Weights of a small masked image model.
Training: soap at rate 0.0017, 8200 steps, batches of 128.
Rows from block 6 of the encoder, named by matrix and row number. Rows with one number belong to one attention dimension. Each number is 200 + 30 x the weight over its row's rms, rounded and kept within 0 to 999. All counts start at 0. After the name is the row's rms in percent of the matrix's.
# q: attention query (encoder.blocks.6.attn.q.weight, 128x160), inputs 80-159
# k: attention key (encoder.blocks.6.attn.k.weight, 128x160), inputs 80-159
q.57,100,228,175,178,165,194,187,214,215,230,154,201,229,233,222,170,215,247,180,230,214,218,222,203,179,182,243,189,207,243,189,212,206,210,194,162,167,177,199,170,237,157,221,155,210,169,142,161,200,222,272,234,210,226,237,146,100,162,217,188,248,228,198,215,207,162,203,179,217,230,235,199,198,254,199,217,223,190,191,292,207
k.57,093,226,279,214,189,155,176,198,225,158,236,202,242,170,235,253,249,197,229,223,194,223,226,193,245,223,174,224,167,180,208,206,147,203,189,195,217,178,210,194,256,146,205,244,187,185,159,190,223,182,216,207,212,150,198,224,161,208,231,171,206,217,168,185,209,180,272,228,239,165,199,195,170,169,251,162,205,252,181,197,201
q.58,092,230,159,220,202,185,209,216,199,221,202,152,204,195,159,200,161,206,230,208,250,229,174,214,182,184,174,216,212,228,230,223,192,187,225,169,143,229,232,257,224,261,156,243,199,240,191,204,233,221,195,256,239,195,203,219,196,229,250,230,191,197,222,236,237,218,201,255,152,179,229,232,178,171,263,166,201,175,205,167,188
k.58,088,157,213,171,213,230,198,186,161,227,188,223,260,248,213,259,158,199,185,201,240,205,182,218,181,183,196,199,205,212,195,150,230,224,184,189,195,191,166,246,201,206,162,178,235,229,163,209,171,202,159,268,207,214,221,192,198,209,180,180,143,171,238,162,249,208,215,223,180,248,158,204,206,192,228,210,187,227,196,187,186
q.59,097,186,177,210,153,211,203,159,158,210,207,246,183,189,216,154,252,199,207,154,224,165,217,185,181,189,232,203,195,228,189,200,271,212,186,233,193,197,235,191,229,207,215,207,162,220,173,196,209,171,177,124,218,178,182,213,205,110,225,168,200,254,198,173,185,156,190,172,197,140,200,191,246,202,192,168,215,184,215,172,185
k.59,084,182,185,168,189,252,221,190,196,201,194,203,236,191,189,183,210,195,205,236,225,219,194,218,162,224,171,167,216,203,233,149,214,195,154,207,195,162,163,174,234,190,240,203,130,167,237,168,229,202,171,168,202,196,186,185,184,198,200,114,223,194,152,161,205,243,156,184,204,177,252,194,158,236,180,236,204,165,204,230,227
q.60,091,170,185,144,173,203,241,223,215,241,192,226,257,188,176,180,171,275,184,202,196,219,196,213,195,176,240,187,230,216,157,131,228,173,190,182,207,169,178,208,221,180,182,226,176,267,203,223,207,212,235,206,210,199,252,214,206,189,199,221,215,116,245,194,187,174,232,175,171,120,208,157,246,214,258,131,181,217,173,204,196
k.60,085,220,186,185,210,161,209,220,209,143,198,164,195,208,189,207,213,243,194,133,237,187,249,195,92,211,179,180,165,192,182,243,249,241,210,221,183,196,163,195,203,170,179,211,224,212,177,193,190,180,190,232,236,186,201,233,201,167,220,250,211,215,268,219,190,162,202,218,234,202,177,161,178,227,235,227,155,171,194,239,188
q.61,102,209,227,250,192,191,178,229,154,268,193,181,197,231,217,189,205,166,192,178,189,134,218,224,252,207,171,176,191,219,203,216,204,183,201,156,175,205,253,287,154,207,225,249,209,201,241,201,229,209,231,150,203,222,204,209,246,170,193,136,183,189,182,153,219,198,209,236,206,198,150,270,217,215,171,243,185,171,176,172,173
k.61,100,167,230,181,176,261,170,192,175,206,191,150,192,270,164,201,218,152,238,173,176,145,170,163,201,201,201,224,211,220,187,164,203,197,261,220,211,200,211,231,239,222,192,188,172,214,232,158,153,196,177,189,200,253,205,181,181,230,119,153,219,196,165,168,178,181,204,174,183,215,210,175,230,183,132,265,261,189,163,127,242
q.62,099,230,268,202,240,228,262,176,165,208,207,179,202,151,177,223,247,192,214,193,254,170,182,180,220,195,279,149,276,197,206,168,199,177,150,194,193,162,222,210,222,230,214,211,242,184,185,213,177,207,198,230,191,249,159,216,204,187,152,255,246,243,204,175,204,187,237,171,187,169,165,269,181,157,132,180,208,228,242,168,205
k.62,091,175,166,165,221,196,223,181,232,209,242,191,221,195,203,230,251,194,184,243,163,185,121,216,202,179,229,201,194,254,173,203,189,197,191,220,194,240,226,237,193,169,195,165,225,188,180,213,134,256,239,157,145,240,205,169,181,208,180,180,199,178,234,182,216,158,234,183,271,254,230,201,223,170,179,172,143,196,224,219,139
q.63,097,180,250,213,216,165,260,161,182,146,177,211,170,166,181,227,180,174,210,184,156,225,166,168,190,183,266,206,213,179,245,203,186,205,167,193,234,196,214,173,223,199,243,94,232,206,197,221,161,200,169,168,170,176,244,180,192,209,197,194,234,188,226,182,213,257,215,205,234,218,176,211,237,153,171,225,160,208,207,172,192
k.63,096,181,188,174,203,150,199,214,176,204,167,199,229,216,211,206,180,229,215,225,221,209,218,207,226,190,233,202,231,270,133,232,180,169,256,211,203,206,206,214,237,228,242,212,199,141,239,194,187,217,115,168,154,164,138,218,200,198,197,184,250,186,183,237,195,218,150,182,179,215,201,177,208,209,231,174,153,206,207,202,156
q.64,104,206,219,201,171,186,174,223,156,134,205,167,143,226,212,235,142,169,178,225,163,184,193,184,227,207,183,197,161,179,196,203,183,194,199,154,142,251,200,173,196,150,162,169,214,234,186,189,179,204,171,263,208,192,156,238,207,213,204,201,201,217,119,195,169,202,222,202,124,270,183,198,262,170,281,238,206,215,214,186,225
k.64,109,199,216,223,213,197,197,227,176,194,168,217,229,240,138,151,176,161,166,198,265,176,171,175,176,252,204,186,219,184,149,211,213,247,239,206,138,140,207,221,159,213,224,155,267,220,194,254,162,213,193,200,189,206,180,211,212,235,161,220,180,246,242,212,221,213,144,198,173,164,200,235,177,221,227,193,164,223,177,210,161
q.65,098,244,284,265,158,201,154,236,227,174,200,233,195,258,219,185,280,191,204,180,215,220,163,240,187,146,226,221,230,214,188,170,193,237,174,149,206,233,239,137,194,180,176,219,195,206,189,203,215,203,192,217,217,172,226,152,199,179,185,229,215,247,220,259,225,206,195,190,227,185,202,209,156,172,223,152,214,224,191,253,194
k.65,097,207,235,209,198,186,256,195,177,236,182,213,216,209,208,157,223,245,165,217,206,186,187,231,199,131,182,188,178,169,150,202,243,201,131,242,208,213,182,244,176,194,184,179,190,232,220,209,213,209,200,214,212,272,194,191,196,217,164,187,187,175,196,209,204,215,183,174,158,146,207,179,188,235,202,161,202,250,168,186,216
q.66,087,253,190,196,180,209,173,142,175,231,208,208,229,251,266,229,181,178,166,194,184,185,206,276,218,257,146,228,241,151,189,222,234,206,176,231,220,227,215,205,187,192,154,188,251,123,220,185,163,153,135,192,226,198,238,260,215,240,174,235,186,205,189,200,211,207,208,213,205,200,244,154,98,189,245,232,184,198,215,180,241
k.66,094,206,208,173,218,189,167,177,169,207,171,233,136,164,201,214,182,184,184,203,219,237,202,168,160,167,167,262,190,245,232,224,239,237,132,244,261,190,192,139,246,190,163,179,211,186,194,199,191,234,176,238,222,155,131,179,186,163,210,207,210,173,184,218,174,135,180,243,173,232,202,179,144,168,232,171,196,223,196,212,209
q.67,106,214,185,215,188,207,172,173,186,223,126,224,139,120,158,243,180,192,204,203,215,233,169,150,137,200,230,203,212,223,241,144,237,188,172,197,162,194,257,178,277,207,156,211,198,220,174,197,179,192,232,221,149,179,273,238,208,159,228,235,162,190,221,201,179,149,232,202,218,161,178,229,247,219,189,244,184,161,204,182,176
k.67,104,218,213,204,222,191,213,247,192,170,170,183,216,166,269,286,197,193,220,220,185,200,224,210,208,200,219,236,201,165,185,239,199,190,187,274,142,178,240,202,175,225,226,166,242,202,205,223,196,165,238,192,144,223,219,208,189,188,166,210,196,230,167,157,243,223,223,176,214,201,173,203,219,242,211,212,229,160,183,179,233
q.68,101,188,216,256,227,208,239,161,232,185,174,215,172,240,170,140,126,182,179,156,212,231,222,192,217,195,191,249,214,108,186,176,234,225,163,199,270,225,206,176,208,199,184,219,216,177,181,247,232,168,194,176,170,189,221,210,176,206,178,191,172,212,205,224,179,232,178,171,219,221,232,259,224,192,163,228,170,208,231,173,185
k.68,097,213,212,211,252,241,164,267,158,268,187,218,216,250,171,209,216,152,220,186,231,245,246,210,221,193,211,166,173,224,213,192,197,239,153,205,196,208,249,184,225,144,237,248,164,200,234,215,253,159,216,239,176,181,211,210,211,238,195,201,227,188,154,229,210,167,175,226,202,192,206,167,223,192,216,200,214,152,211,179,154
q.69,102,175,144,204,229,168,250,170,238,167,218,186,266,278,189,164,123,178,190,171,158,172,234,214,225,156,143,226,204,179,238,243,195,208,203,204,219,203,182,219,228,178,248,152,213,200,235,242,167,187,202,211,173,195,187,182,202,177,209,229,189,186,183,210,221,226,234,247,263,223,120,234,273,147,162,224,203,211,215,188,220
k.69,105,186,163,191,207,261,158,210,194,217,242,283,225,245,97,180,194,139,203,230,244,210,267,219,219,169,225,219,212,218,241,191,275,211,203,173,233,165,195,212,243,216,184,203,205,188,239,283,201,249,192,180,194,175,231,194,272,192,216,228,168,217,191,201,215,153,197,159,211,199,200,205,206,172,209,238,207,248,239,190,212
q.70,099,272,195,226,186,210,199,215,213,203,179,136,151,183,230,169,198,194,255,206,214,245,177,204,164,193,185,206,201,204,185,211,177,176,169,165,232,225,182,87,209,196,200,192,182,226,199,178,157,155,196,223,240,257,190,189,152,175,210,189,242,195,233,203,201,289,240,190,188,230,208,144,236,152,188,209,225,193,165,234,221
k.70,104,172,246,165,231,228,191,150,189,167,196,212,226,214,193,203,228,189,179,165,247,179,163,182,248,160,222,210,197,190,169,160,166,146,127,230,163,144,154,132,197,161,228,197,228,164,198,167,200,215,216,218,255,210,179,194,179,217,166,185,227,200,143,189,243,213,163,171,220,160,247,207,154,279,199,180,218,181,184,194,214
q.71,093,189,211,207,153,176,190,191,124,203,189,243,166,185,207,241,258,182,198,196,204,196,173,151,250,251,220,203,189,173,191,216,176,187,249,230,197,200,159,227,228,256,198,198,203,188,222,218,216,204,212,206,195,234,190,238,223,188,201,191,140,258,166,190,219,180,186,192,168,156,166,192,208,170,257,155,220,179,241,188,203
k.71,104,240,260,227,128,165,170,186,186,198,185,159,175,237,160,200,167,178,220,170,148,209,201,196,163,210,226,195,175,242,214,218,194,219,220,229,168,146,203,189,206,222,213,176,215,218,162,220,200,218,216,137,188,210,200,175,189,159,183,174,126,227,186,177,221,178,184,166,231,217,145,175,189,152,192,211,126,216,192,188,189
q.72,095,257,165,184,230,236,214,210,171,198,228,200,171,216,211,183,184,159,239,188,186,223,172,227,200,188,205,170,238,188,187,216,223,153,172,162,248,181,284,148,188,168,245,217,223,186,248,195,204,196,237,214,202,213,199,189,236,202,184,193,174,161,239,186,192,208,247,166,230,172,229,186,217,203,200,204,230,200,236,229,232
k.72,099,178,269,230,190,202,190,200,191,182,219,194,180,219,173,222,180,190,198,185,184,222,178,174,216,183,241,130,277,176,269,224,204,200,206,227,194,219,175,149,171,138,168,233,173,174,155,251,201,198,197,194,231,184,200,257,177,199,234,162,129,207,162,173,209,201,208,256,232,166,216,168,177,222,169,186,216,207,172,205,232
q.73,098,222,222,185,162,184,217,164,193,146,200,183,190,232,217,204,197,175,188,250,155,172,176,131,217,188,186,223,185,179,174,175,226,201,234,244,218,201,161,227,179,170,217,183,223,246,208,247,165,194,239,215,171,200,175,207,184,173,211,162,207,134,231,209,186,109,152,199,209,237,182,224,189,219,196,168,229,205,192,169,257
k.73,107,200,189,199,238,187,198,236,147,129,195,205,167,211,188,154,184,184,192,215,221,268,240,193,233,239,194,189,162,184,185,175,131,242,221,195,189,164,223,195,178,202,251,239,189,210,267,188,195,243,212,188,137,186,242,192,206,196,216,189,182,155,261,221,158,188,178,248,190,225,157,200,156,238,162,220,145,190,180,216,148
q.74,103,211,219,259,244,148,220,209,203,248,212,192,195,190,216,228,171,216,247,202,173,206,232,179,171,136,212,203,211,171,252,197,183,185,211,203,156,223,232,211,256,217,225,214,146,156,205,188,181,191,225,241,170,238,239,186,186,178,232,167,188,250,200,237,184,170,228,184,213,171,177,255,249,237,206,198,194,199,237,220,184
k.74,101,166,223,225,171,188,205,231,176,218,229,216,212,190,154,180,165,225,187,199,188,154,233,193,230,159,235,196,189,153,164,295,187,178,184,224,165,231,193,223,192,195,256,190,241,190,196,221,203,215,179,207,177,152,169,199,216,185,177,238,212,242,190,222,159,193,218,214,228,208,155,223,202,185,172,225,214,221,192,198,212
q.75,103,215,196,241,209,236,233,181,219,207,205,186,179,189,201,189,170,247,226,116,176,158,255,207,234,207,184,244,210,182,240,189,222,146,228,232,202,250,215,140,180,221,196,195,214,98,143,200,245,219,211,218,241,244,194,214,210,222,228,228,183,171,197,239,179,211,204,208,240,190,202,165,228,214,229,229,158,228,227,159,207
k.75,101,201,189,235,222,192,175,199,238,211,184,177,244,173,191,174,253,224,259,227,216,178,197,178,217,206,159,178,224,220,216,222,263,200,178,185,201,191,215,231,211,180,264,243,191,133,200,184,220,262,155,170,223,208,225,227,241,172,210,225,194,259,157,220,209,208,217,200,198,178,154,165,167,211,200,216,214,239,198,222,222
q.76,105,168,215,218,242,169,200,185,218,262,220,201,176,172,192,189,189,135,202,166,192,212,224,259,182,211,227,211,212,156,160,189,217,164,230,211,149,206,194,248,172,242,202,128,205,218,189,196,178,160,245,185,261,247,198,182,231,235,185,185,280,229,189,203,207,199,216,137,206,245,215,228,173,251,211,219,204,160,235,187,223
k.76,107,225,250,225,189,244,161,179,188,224,168,181,143,201,217,208,174,220,201,184,179,249,165,181,165,173,231,207,174,192,192,226,172,186,126,173,215,221,147,149,203,171,167,170,171,169,194,192,191,194,239,184,273,188,197,174,186,196,207,200,277,220,188,226,208,196,240,197,198,193,197,130,226,192,219,221,183,236,202,212,203
q.77,104,198,194,233,214,230,189,185,170,176,170,192,166,233,163,191,203,248,203,237,235,217,153,213,205,204,226,190,203,174,242,145,202,218,227,173,251,128,196,218,234,228,246,273,216,181,187,154,243,153,206,206,181,226,198,149,228,217,199,179,256,231,213,212,225,263,230,203,194,192,228,208,181,199,170,132,194,183,177,253,206
k.77,106,231,234,140,190,148,219,191,245,182,218,150,170,244,251,207,194,200,217,190,154,190,200,137,196,230,210,177,181,224,182,211,164,195,214,270,168,215,166,184,253,162,194,246,190,242,162,200,190,188,255,180,178,209,171,234,161,214,178,146,222,159,190,169,188,185,169,193,142,214,205,236,213,217,140,237,240,168,176,263,173
q.78,092,200,200,191,213,207,199,133,221,166,254,237,206,201,165,209,152,173,225,188,198,179,216,240,207,228,164,221,207,239,254,248,175,226,236,168,165,198,164,178,195,200,184,196,203,195,175,163,209,175,222,188,173,194,198,253,214,146,203,196,166,132,146,170,211,184,217,199,149,230,209,170,245,228,192,181,206,227,173,207,166
k.78,100,195,203,210,206,228,167,196,194,173,219,195,206,166,179,147,157,242,224,160,199,184,220,208,213,246,193,161,239,195,197,191,186,170,165,227,137,187,260,191,208,245,246,225,194,157,227,191,242,214,202,171,182,178,236,267,207,185,210,185,139,177,226,184,134,255,218,218,203,202,250,246,225,211,237,233,188,171,110,230,187
q.79,106,247,173,198,229,199,159,181,199,228,142,200,168,178,204,218,171,182,206,193,178,207,240,152,184,194,171,187,164,173,230,227,213,204,232,146,220,142,226,132,276,155,282,220,207,159,218,236,175,184,202,153,166,183,252,227,208,220,192,199,257,165,213,208,176,198,273,180,202,184,210,145,182,214,152,193,195,186,199,185,170
k.79,103,188,226,204,170,211,225,171,170,257,190,203,189,189,220,255,202,191,244,176,150,179,249,184,210,213,197,214,160,203,233,212,207,198,189,223,147,219,191,222,253,178,228,205,175,152,204,222,193,236,188,171,154,221,203,205,150,171,165,184,215,228,200,216,182,240,250,157,164,201,290,251,181,218,168,222,195,217,178,227,230
q.80,095,154,207,226,172,245,238,143,225,194,164,192,207,158,202,192,156,260,210,222,226,187,241,228,196,190,165,272,183,161,244,191,167,167,230,241,192,230,252,152,197,217,196,97,182,136,205,229,234,199,134,211,185,173,155,209,182,224,200,203,180,181,210,179,227,214,174,213,246,169,183,175,266,216,256,221,257,232,215,208,180
k.80,098,168,191,153,228,262,162,189,169,245,204,249,176,199,182,152,235,216,190,152,236,189,200,181,144,185,179,193,199,197,212,230,266,217,185,174,192,193,224,257,186,229,302,247,187,155,207,219,174,202,184,246,192,210,191,232,211,189,225,218,200,276,174,217,227,236,177,231,212,131,158,190,205,197,204,207,194,209,227,250,178
q.81,100,210,235,203,169,194,212,242,215,201,168,190,197,225,197,192,223,175,218,193,228,193,182,210,165,216,200,181,247,159,208,119,239,209,235,123,197,215,179,205,193,179,151,270,222,231,197,183,258,186,271,173,195,244,161,191,233,159,177,153,221,215,232,214,182,233,173,157,220,211,184,219,225,227,246,151,236,184,206,204,226
k.81,100,216,209,233,218,113,204,211,162,225,182,211,249,204,178,180,207,208,214,218,218,256,156,169,168,258,164,201,180,120,133,155,195,197,180,243,122,202,194,235,238,172,150,221,216,216,229,210,209,200,214,218,215,264,204,198,205,185,178,172,154,200,186,204,166,207,222,196,215,123,188,198,199,247,212,190,164,173,114,205,156
q.82,098,258,257,222,152,210,182,220,166,190,211,222,181,245,237,240,159,218,230,170,220,189,213,181,159,180,182,176,204,230,222,194,195,207,227,183,190,210,178,184,240,203,198,198,202,237,211,192,110,202,197,153,174,156,209,210,192,231,182,209,193,243,197,214,169,234,247,210,162,244,144,144,209,216,214,176,172,181,186,201,200
k.82,105,244,182,161,232,185,196,184,164,217,204,190,268,200,222,182,197,184,171,218,182,195,182,245,235,161,244,249,126,166,177,197,193,152,202,192,197,153,160,279,177,149,204,180,205,178,162,204,165,232,188,220,160,224,222,235,229,153,169,196,208,205,170,210,193,183,194,189,199,198,220,217,217,252,228,254,219,139,205,238,215
q.83,110,204,239,145,230,234,200,224,191,195,158,225,201,196,208,235,164,195,244,252,155,214,225,172,169,253,260,199,145,221,231,198,256,193,188,205,180,202,214,205,246,257,182,207,235,204,198,187,176,252,244,259,153,200,181,203,186,180,171,202,236,239,195,224,173,198,176,227,189,228,201,201,244,217,220,212,241,252,221,180,210
k.83,114,161,180,207,177,180,218,202,199,223,271,192,214,178,165,208,226,234,220,171,249,160,201,209,135,148,195,221,212,203,199,203,160,215,223,189,141,198,223,211,169,186,227,232,228,193,217,236,200,226,172,177,209,224,242,190,163,189,146,212,152,212,202,116,177,163,263,192,226,176,198,170,227,247,134,157,180,159,196,181,194
q.84,107,209,224,205,160,214,216,192,212,171,260,164,196,243,246,211,226,236,212,275,186,194,210,234,194,249,193,209,216,237,194,229,215,206,223,200,202,263,180,200,166,224,170,256,187,208,235,231,190,205,236,210,240,189,195,179,221,245,241,173,227,157,210,186,189,169,151,216,191,194,257,199,213,180,208,177,221,197,206,155,189
k.84,105,215,173,185,190,141,237,133,168,210,204,251,234,117,211,189,195,197,171,254,222,183,210,191,213,191,175,236,254,184,212,247,210,209,161,182,188,236,195,215,158,201,221,240,228,202,196,192,120,191,239,208,192,169,172,207,218,177,206,186,141,159,230,181,215,124,176,226,205,155,234,229,234,206,209,221,165,235,182,209,173
q.85,096,131,148,167,217,182,215,176,161,165,214,233,179,159,186,287,226,264,188,210,201,133,153,210,207,183,208,189,189,254,170,158,246,220,188,243,212,156,187,175,188,205,206,206,248,220,130,232,219,190,179,199,231,171,196,177,222,215,192,165,203,230,190,200,222,207,136,163,203,177,223,248,192,183,222,216,218,232,171,185,245
k.85,099,177,186,120,204,249,218,226,181,203,179,174,176,190,157,159,205,228,225,223,225,267,194,215,169,220,181,177,229,162,224,192,184,197,168,218,221,232,171,191,184,204,192,220,185,184,145,194,200,216,238,244,175,173,197,214,190,192,185,249,245,160,209,160,253,182,256,166,273,251,179,211,247,196,179,179,182,256,167,210,211
q.86,100,208,183,200,209,186,141,186,214,182,138,176,270,197,188,231,142,203,190,194,171,238,242,197,177,190,233,219,236,197,252,191,169,171,149,207,227,136,209,173,220,150,186,231,214,230,238,165,233,171,204,178,157,184,210,225,241,162,207,202,229,144,194,205,181,227,207,200,141,150,212,268,194,210,194,208,223,147,230,192,189
k.86,101,186,127,174,256,153,193,233,187,227,233,207,184,223,222,278,132,203,256,208,186,220,222,231,225,232,182,206,223,215,232,235,214,157,207,235,146,212,204,185,201,178,218,246,161,179,230,188,169,220,109,204,165,194,190,186,178,197,201,237,242,171,211,233,222,190,224,227,202,206,254,239,195,180,193,175,172,198,172,197,167
q.87,093,208,176,187,157,159,199,215,177,266,227,181,214,249,219,167,233,215,207,198,246,159,235,198,203,208,209,202,144,218,172,227,229,218,187,175,217,171,218,159,168,175,242,231,152,200,182,242,232,226,214,167,173,172,206,244,194,225,150,153,183,179,178,222,215,204,158,208,195,203,189,151,177,198,202,198,205,192,209,183,169
k.87,094,210,152,167,196,166,164,178,195,150,155,241,191,182,212,203,253,255,183,228,129,197,178,189,178,202,155,200,162,168,160,251,237,181,260,261,196,181,212,178,233,262,173,176,172,216,242,143,262,189,169,218,153,238,168,164,223,211,181,189,223,158,222,252,170,181,224,214,225,175,262,153,206,210,235,150,199,185,195,198,211
q.88,104,240,189,145,178,190,246,188,165,198,199,206,200,192,212,197,218,256,181,193,185,218,188,217,185,163,218,244,164,217,182,158,173,226,148,217,217,163,142,148,158,236,187,132,154,160,205,239,239,214,191,221,204,166,192,167,175,221,244,228,242,202,234,212,213,155,188,223,213,184,235,216,202,212,202,235,239,224,199,182,199
k.88,112,196,159,209,200,224,185,186,204,145,232,269,202,224,193,163,207,242,140,209,212,235,192,239,234,233,159,232,204,201,160,193,102,179,212,185,215,205,207,212,183,173,267,136,208,179,239,199,187,211,220,171,190,176,227,244,180,183,189,245,230,236,204,175,193,237,136,239,262,208,233,191,216,195,147,210,244,234,224,186,191
q.89,099,190,246,156,170,184,162,226,210,182,188,205,155,194,202,207,199,214,197,265,176,176,204,239,163,177,168,149,225,193,213,210,212,214,180,230,211,169,258,185,231,208,243,277,144,174,229,185,183,154,184,218,215,249,295,171,161,215,207,146,213,195,227,181,174,134,233,235,188,211,212,245,218,224,189,175,223,160,211,208,241
k.89,100,211,234,194,179,184,192,226,222,167,154,261,214,174,235,181,171,209,228,185,213,156,195,200,187,237,229,182,185,188,266,198,193,142,166,247,134,210,181,164,176,170,217,179,194,185,188,196,196,214,229,203,186,187,171,137,177,150,200,212,187,172,162,141,161,136,182,202,215,176,197,215,216,238,85,168,166,229,207,246,202
q.90,105,169,198,207,191,176,243,205,170,188,210,193,176,225,143,206,242,240,203,174,189,165,175,211,256,233,211,249,190,202,170,191,210,187,195,213,220,174,219,263,193,204,238,213,232,222,234,232,186,249,196,177,196,190,151,166,246,209,219,172,142,170,241,173,245,251,185,168,157,194,176,247,217,156,191,175,253,229,211,190,213
k.90,111,177,247,223,195,179,215,240,206,207,230,194,180,201,166,183,249,200,218,241,222,238,202,209,178,203,258,141,178,208,254,210,210,194,242,232,189,224,183,224,220,235,206,194,193,158,143,213,172,233,227,246,165,189,197,231,263,194,201,177,193,217,194,160,259,234,217,185,195,220,134,167,207,176,178,186,198,220,203,182,187
q.91,102,199,228,232,259,148,189,193,202,227,182,203,219,231,201,230,183,241,212,167,160,166,224,188,191,190,174,172,197,164,189,190,144,150,223,248,235,224,182,209,211,193,195,240,205,228,146,163,196,176,199,195,232,182,131,240,174,142,254,204,207,190,202,197,201,164,264,151,200,175,196,219,247,245,208,205,151,212,189,194,250
k.91,112,205,214,220,262,247,117,246,179,195,211,209,239,184,175,206,216,192,204,201,222,183,175,231,190,220,196,204,164,226,226,162,232,208,220,256,226,235,201,232,180,226,160,248,136,170,153,214,187,162,210,201,189,218,187,229,235,150,188,250,165,202,189,222,210,210,232,171,199,235,226,208,190,197,176,187,267,241,189,214,187
q.92,092,231,217,245,189,197,221,206,214,193,213,220,205,208,196,189,187,175,160,199,160,206,243,171,197,237,195,168,172,176,173,222,201,189,225,213,247,243,195,122,167,158,197,253,255,186,259,158,238,184,189,187,197,252,227,197,181,183,205,179,191,222,247,247,176,178,213,198,174,225,209,161,199,175,208,175,183,190,157,172,196
k.92,097,256,196,198,225,206,182,201,209,206,196,228,252,108,261,222,226,207,170,178,214,202,191,185,209,237,160,199,180,220,230,206,189,224,152,160,188,195,218,204,220,191,219,214,147,210,149,269,194,218,251,217,145,253,187,230,210,180,203,156,192,144,193,234,182,177,247,177,194,192,229,186,103,188,206,138,231,205,162,177,222
q.93,098,206,214,242,220,171,176,182,222,231,168,176,212,229,231,177,158,186,174,191,157,203,160,223,195,199,253,155,163,238,212,223,197,214,241,202,237,195,232,196,211,189,149,256,178,210,242,169,243,243,197,217,192,220,199,170,211,199,205,166,193,215,221,161,228,148,192,249,177,131,152,207,220,228,221,186,196,173,164,238,157
k.93,100,217,213,208,122,206,215,223,220,241,217,175,144,162,203,191,226,247,179,207,209,179,180,197,191,177,184,187,242,177,212,233,218,234,164,221,193,164,248,286,186,193,134,214,212,222,248,234,228,247,180,222,210,164,210,217,213,185,216,211,171,167,168,247,166,213,188,187,218,206,189,162,186,201,169,192,172,215,228,217,179
q.94,104,178,222,185,216,223,173,198,200,209,153,205,201,241,191,178,209,179,189,197,256,259,207,177,177,235,189,130,195,208,178,157,228,239,222,150,259,189,185,128,234,176,156,190,231,203,221,201,199,201,209,122,250,205,221,182,194,191,189,205,237,220,219,143,218,207,233,235,168,192,231,189,198,235,194,224,185,219,136,202,167
k.94,114,192,201,224,137,190,176,242,227,187,224,234,225,173,211,233,178,181,119,189,238,227,159,164,230,211,184,209,171,152,178,180,200,228,219,197,182,181,187,186,187,173,149,173,199,210,184,167,164,178,179,168,184,224,211,256,150,272,206,163,253,204,194,182,163,254,237,168,180,212,227,182,196,172,214,200,221,194,142,223,228
q.95,108,226,238,189,185,269,176,197,209,187,189,187,182,194,182,198,183,198,152,153,177,233,135,161,202,194,212,135,248,202,175,235,208,268,232,234,181,192,178,227,243,161,233,187,203,210,241,197,172,239,233,197,214,193,214,207,215,229,222,263,203,175,190,215,181,200,199,231,186,210,168,179,165,176,176,194,209,165,207,202,194
k.95,107,186,206,206,172,210,225,209,218,292,229,174,192,186,217,221,126,163,238,174,201,196,247,227,228,133,204,233,173,265,168,190,180,236,206,187,230,220,185,178,188,182,224,156,209,194,265,205,203,181,202,187,180,231,206,225,229,207,215,185,137,162,178,181,232,239,225,199,259,261,189,221,199,208,156,206,178,186,239,217,221
q.96,099,315,241,206,193,220,179,206,190,210,230,250,204,221,246,206,213,246,180,185,212,176,204,189,164,138,227,231,184,180,222,190,173,152,200,188,187,230,185,153,185,194,173,138,203,225,215,204,162,214,201,222,188,183,198,179,144,214,206,143,174,220,180,170,167,169,200,161,220,215,193,209,261,156,196,229,188,198,198,187,184
k.96,100,194,161,191,236,195,176,163,186,195,196,195,249,169,183,229,183,164,141,219,159,162,163,255,239,165,197,157,235,224,193,179,206,186,170,202,187,176,208,241,195,159,180,176,184,148,135,186,209,169,271,225,179,219,184,215,183,203,226,257,172,230,240,227,190,194,217,197,217,258,216,165,131,163,163,245,271,190,202,212,215
q.97,111,222,159,184,198,184,154,241,215,154,284,163,209,235,200,219,203,195,145,236,201,199,199,174,196,214,201,240,229,165,205,218,187,200,256,244,167,221,214,243,190,202,199,266,277,184,211,216,189,222,178,185,177,193,178,205,265,157,247,162,175,194,173,189,228,160,213,200,207,206,166,277,238,160,193,199,172,191,207,147,169
k.97,118,167,190,190,236,164,220,220,207,204,229,236,212,168,217,153,209,170,225,209,240,213,199,198,216,174,193,198,176,182,183,205,200,224,223,171,268,234,270,212,192,205,197,182,217,193,201,221,163,229,183,222,168,215,221,178,253,167,234,282,167,191,235,177,200,214,216,217,184,250,180,272,194,171,214,126,189,187,215,197,188
q.98,098,200,222,221,205,203,167,226,194,158,190,204,174,249,278,205,203,204,203,130,223,216,273,193,191,185,180,151,172,142,241,209,170,194,240,219,226,195,170,174,233,232,142,207,150,193,200,218,192,196,247,223,234,184,187,227,218,202,246,174,194,220,215,216,199,214,239,166,154,246,193,160,178,217,196,172,166,179,182,183,240
k.98,100,191,215,205,201,186,183,221,200,193,194,225,237,236,158,206,212,164,218,244,204,242,153,200,233,171,195,265,135,178,202,172,161,162,165,155,164,221,164,264,172,195,207,220,233,172,204,291,170,203,211,115,196,189,215,172,209,140,226,235,186,201,217,206,182,209,203,201,222,170,213,174,209,184,209,228,179,227,191,241,191
q.99,094,219,190,193,194,162,228,213,190,230,234,244,169,190,169,217,216,142,238,187,185,221,217,239,201,188,149,227,142,237,222,222,165,236,176,204,216,229,180,212,198,241,219,178,208,174,181,181,201,240,186,197,235,198,206,208,188,227,220,181,176,222,192,177,191,258,182,211,169,213,164,225,268,145,219,214,219,193,277,199,184
k.99,096,192,216,217,143,268,202,193,162,166,174,218,253,200,166,168,173,205,214,206,250,171,178,232,208,188,200,258,225,253,227,194,232,238,192,173,186,184,178,202,230,234,195,214,235,190,209,205,204,192,186,245,197,214,255,227,166,190,168,222,190,250,183,180,188,178,204,207,204,194,187,171,208,194,225,217,181,246,202,214,146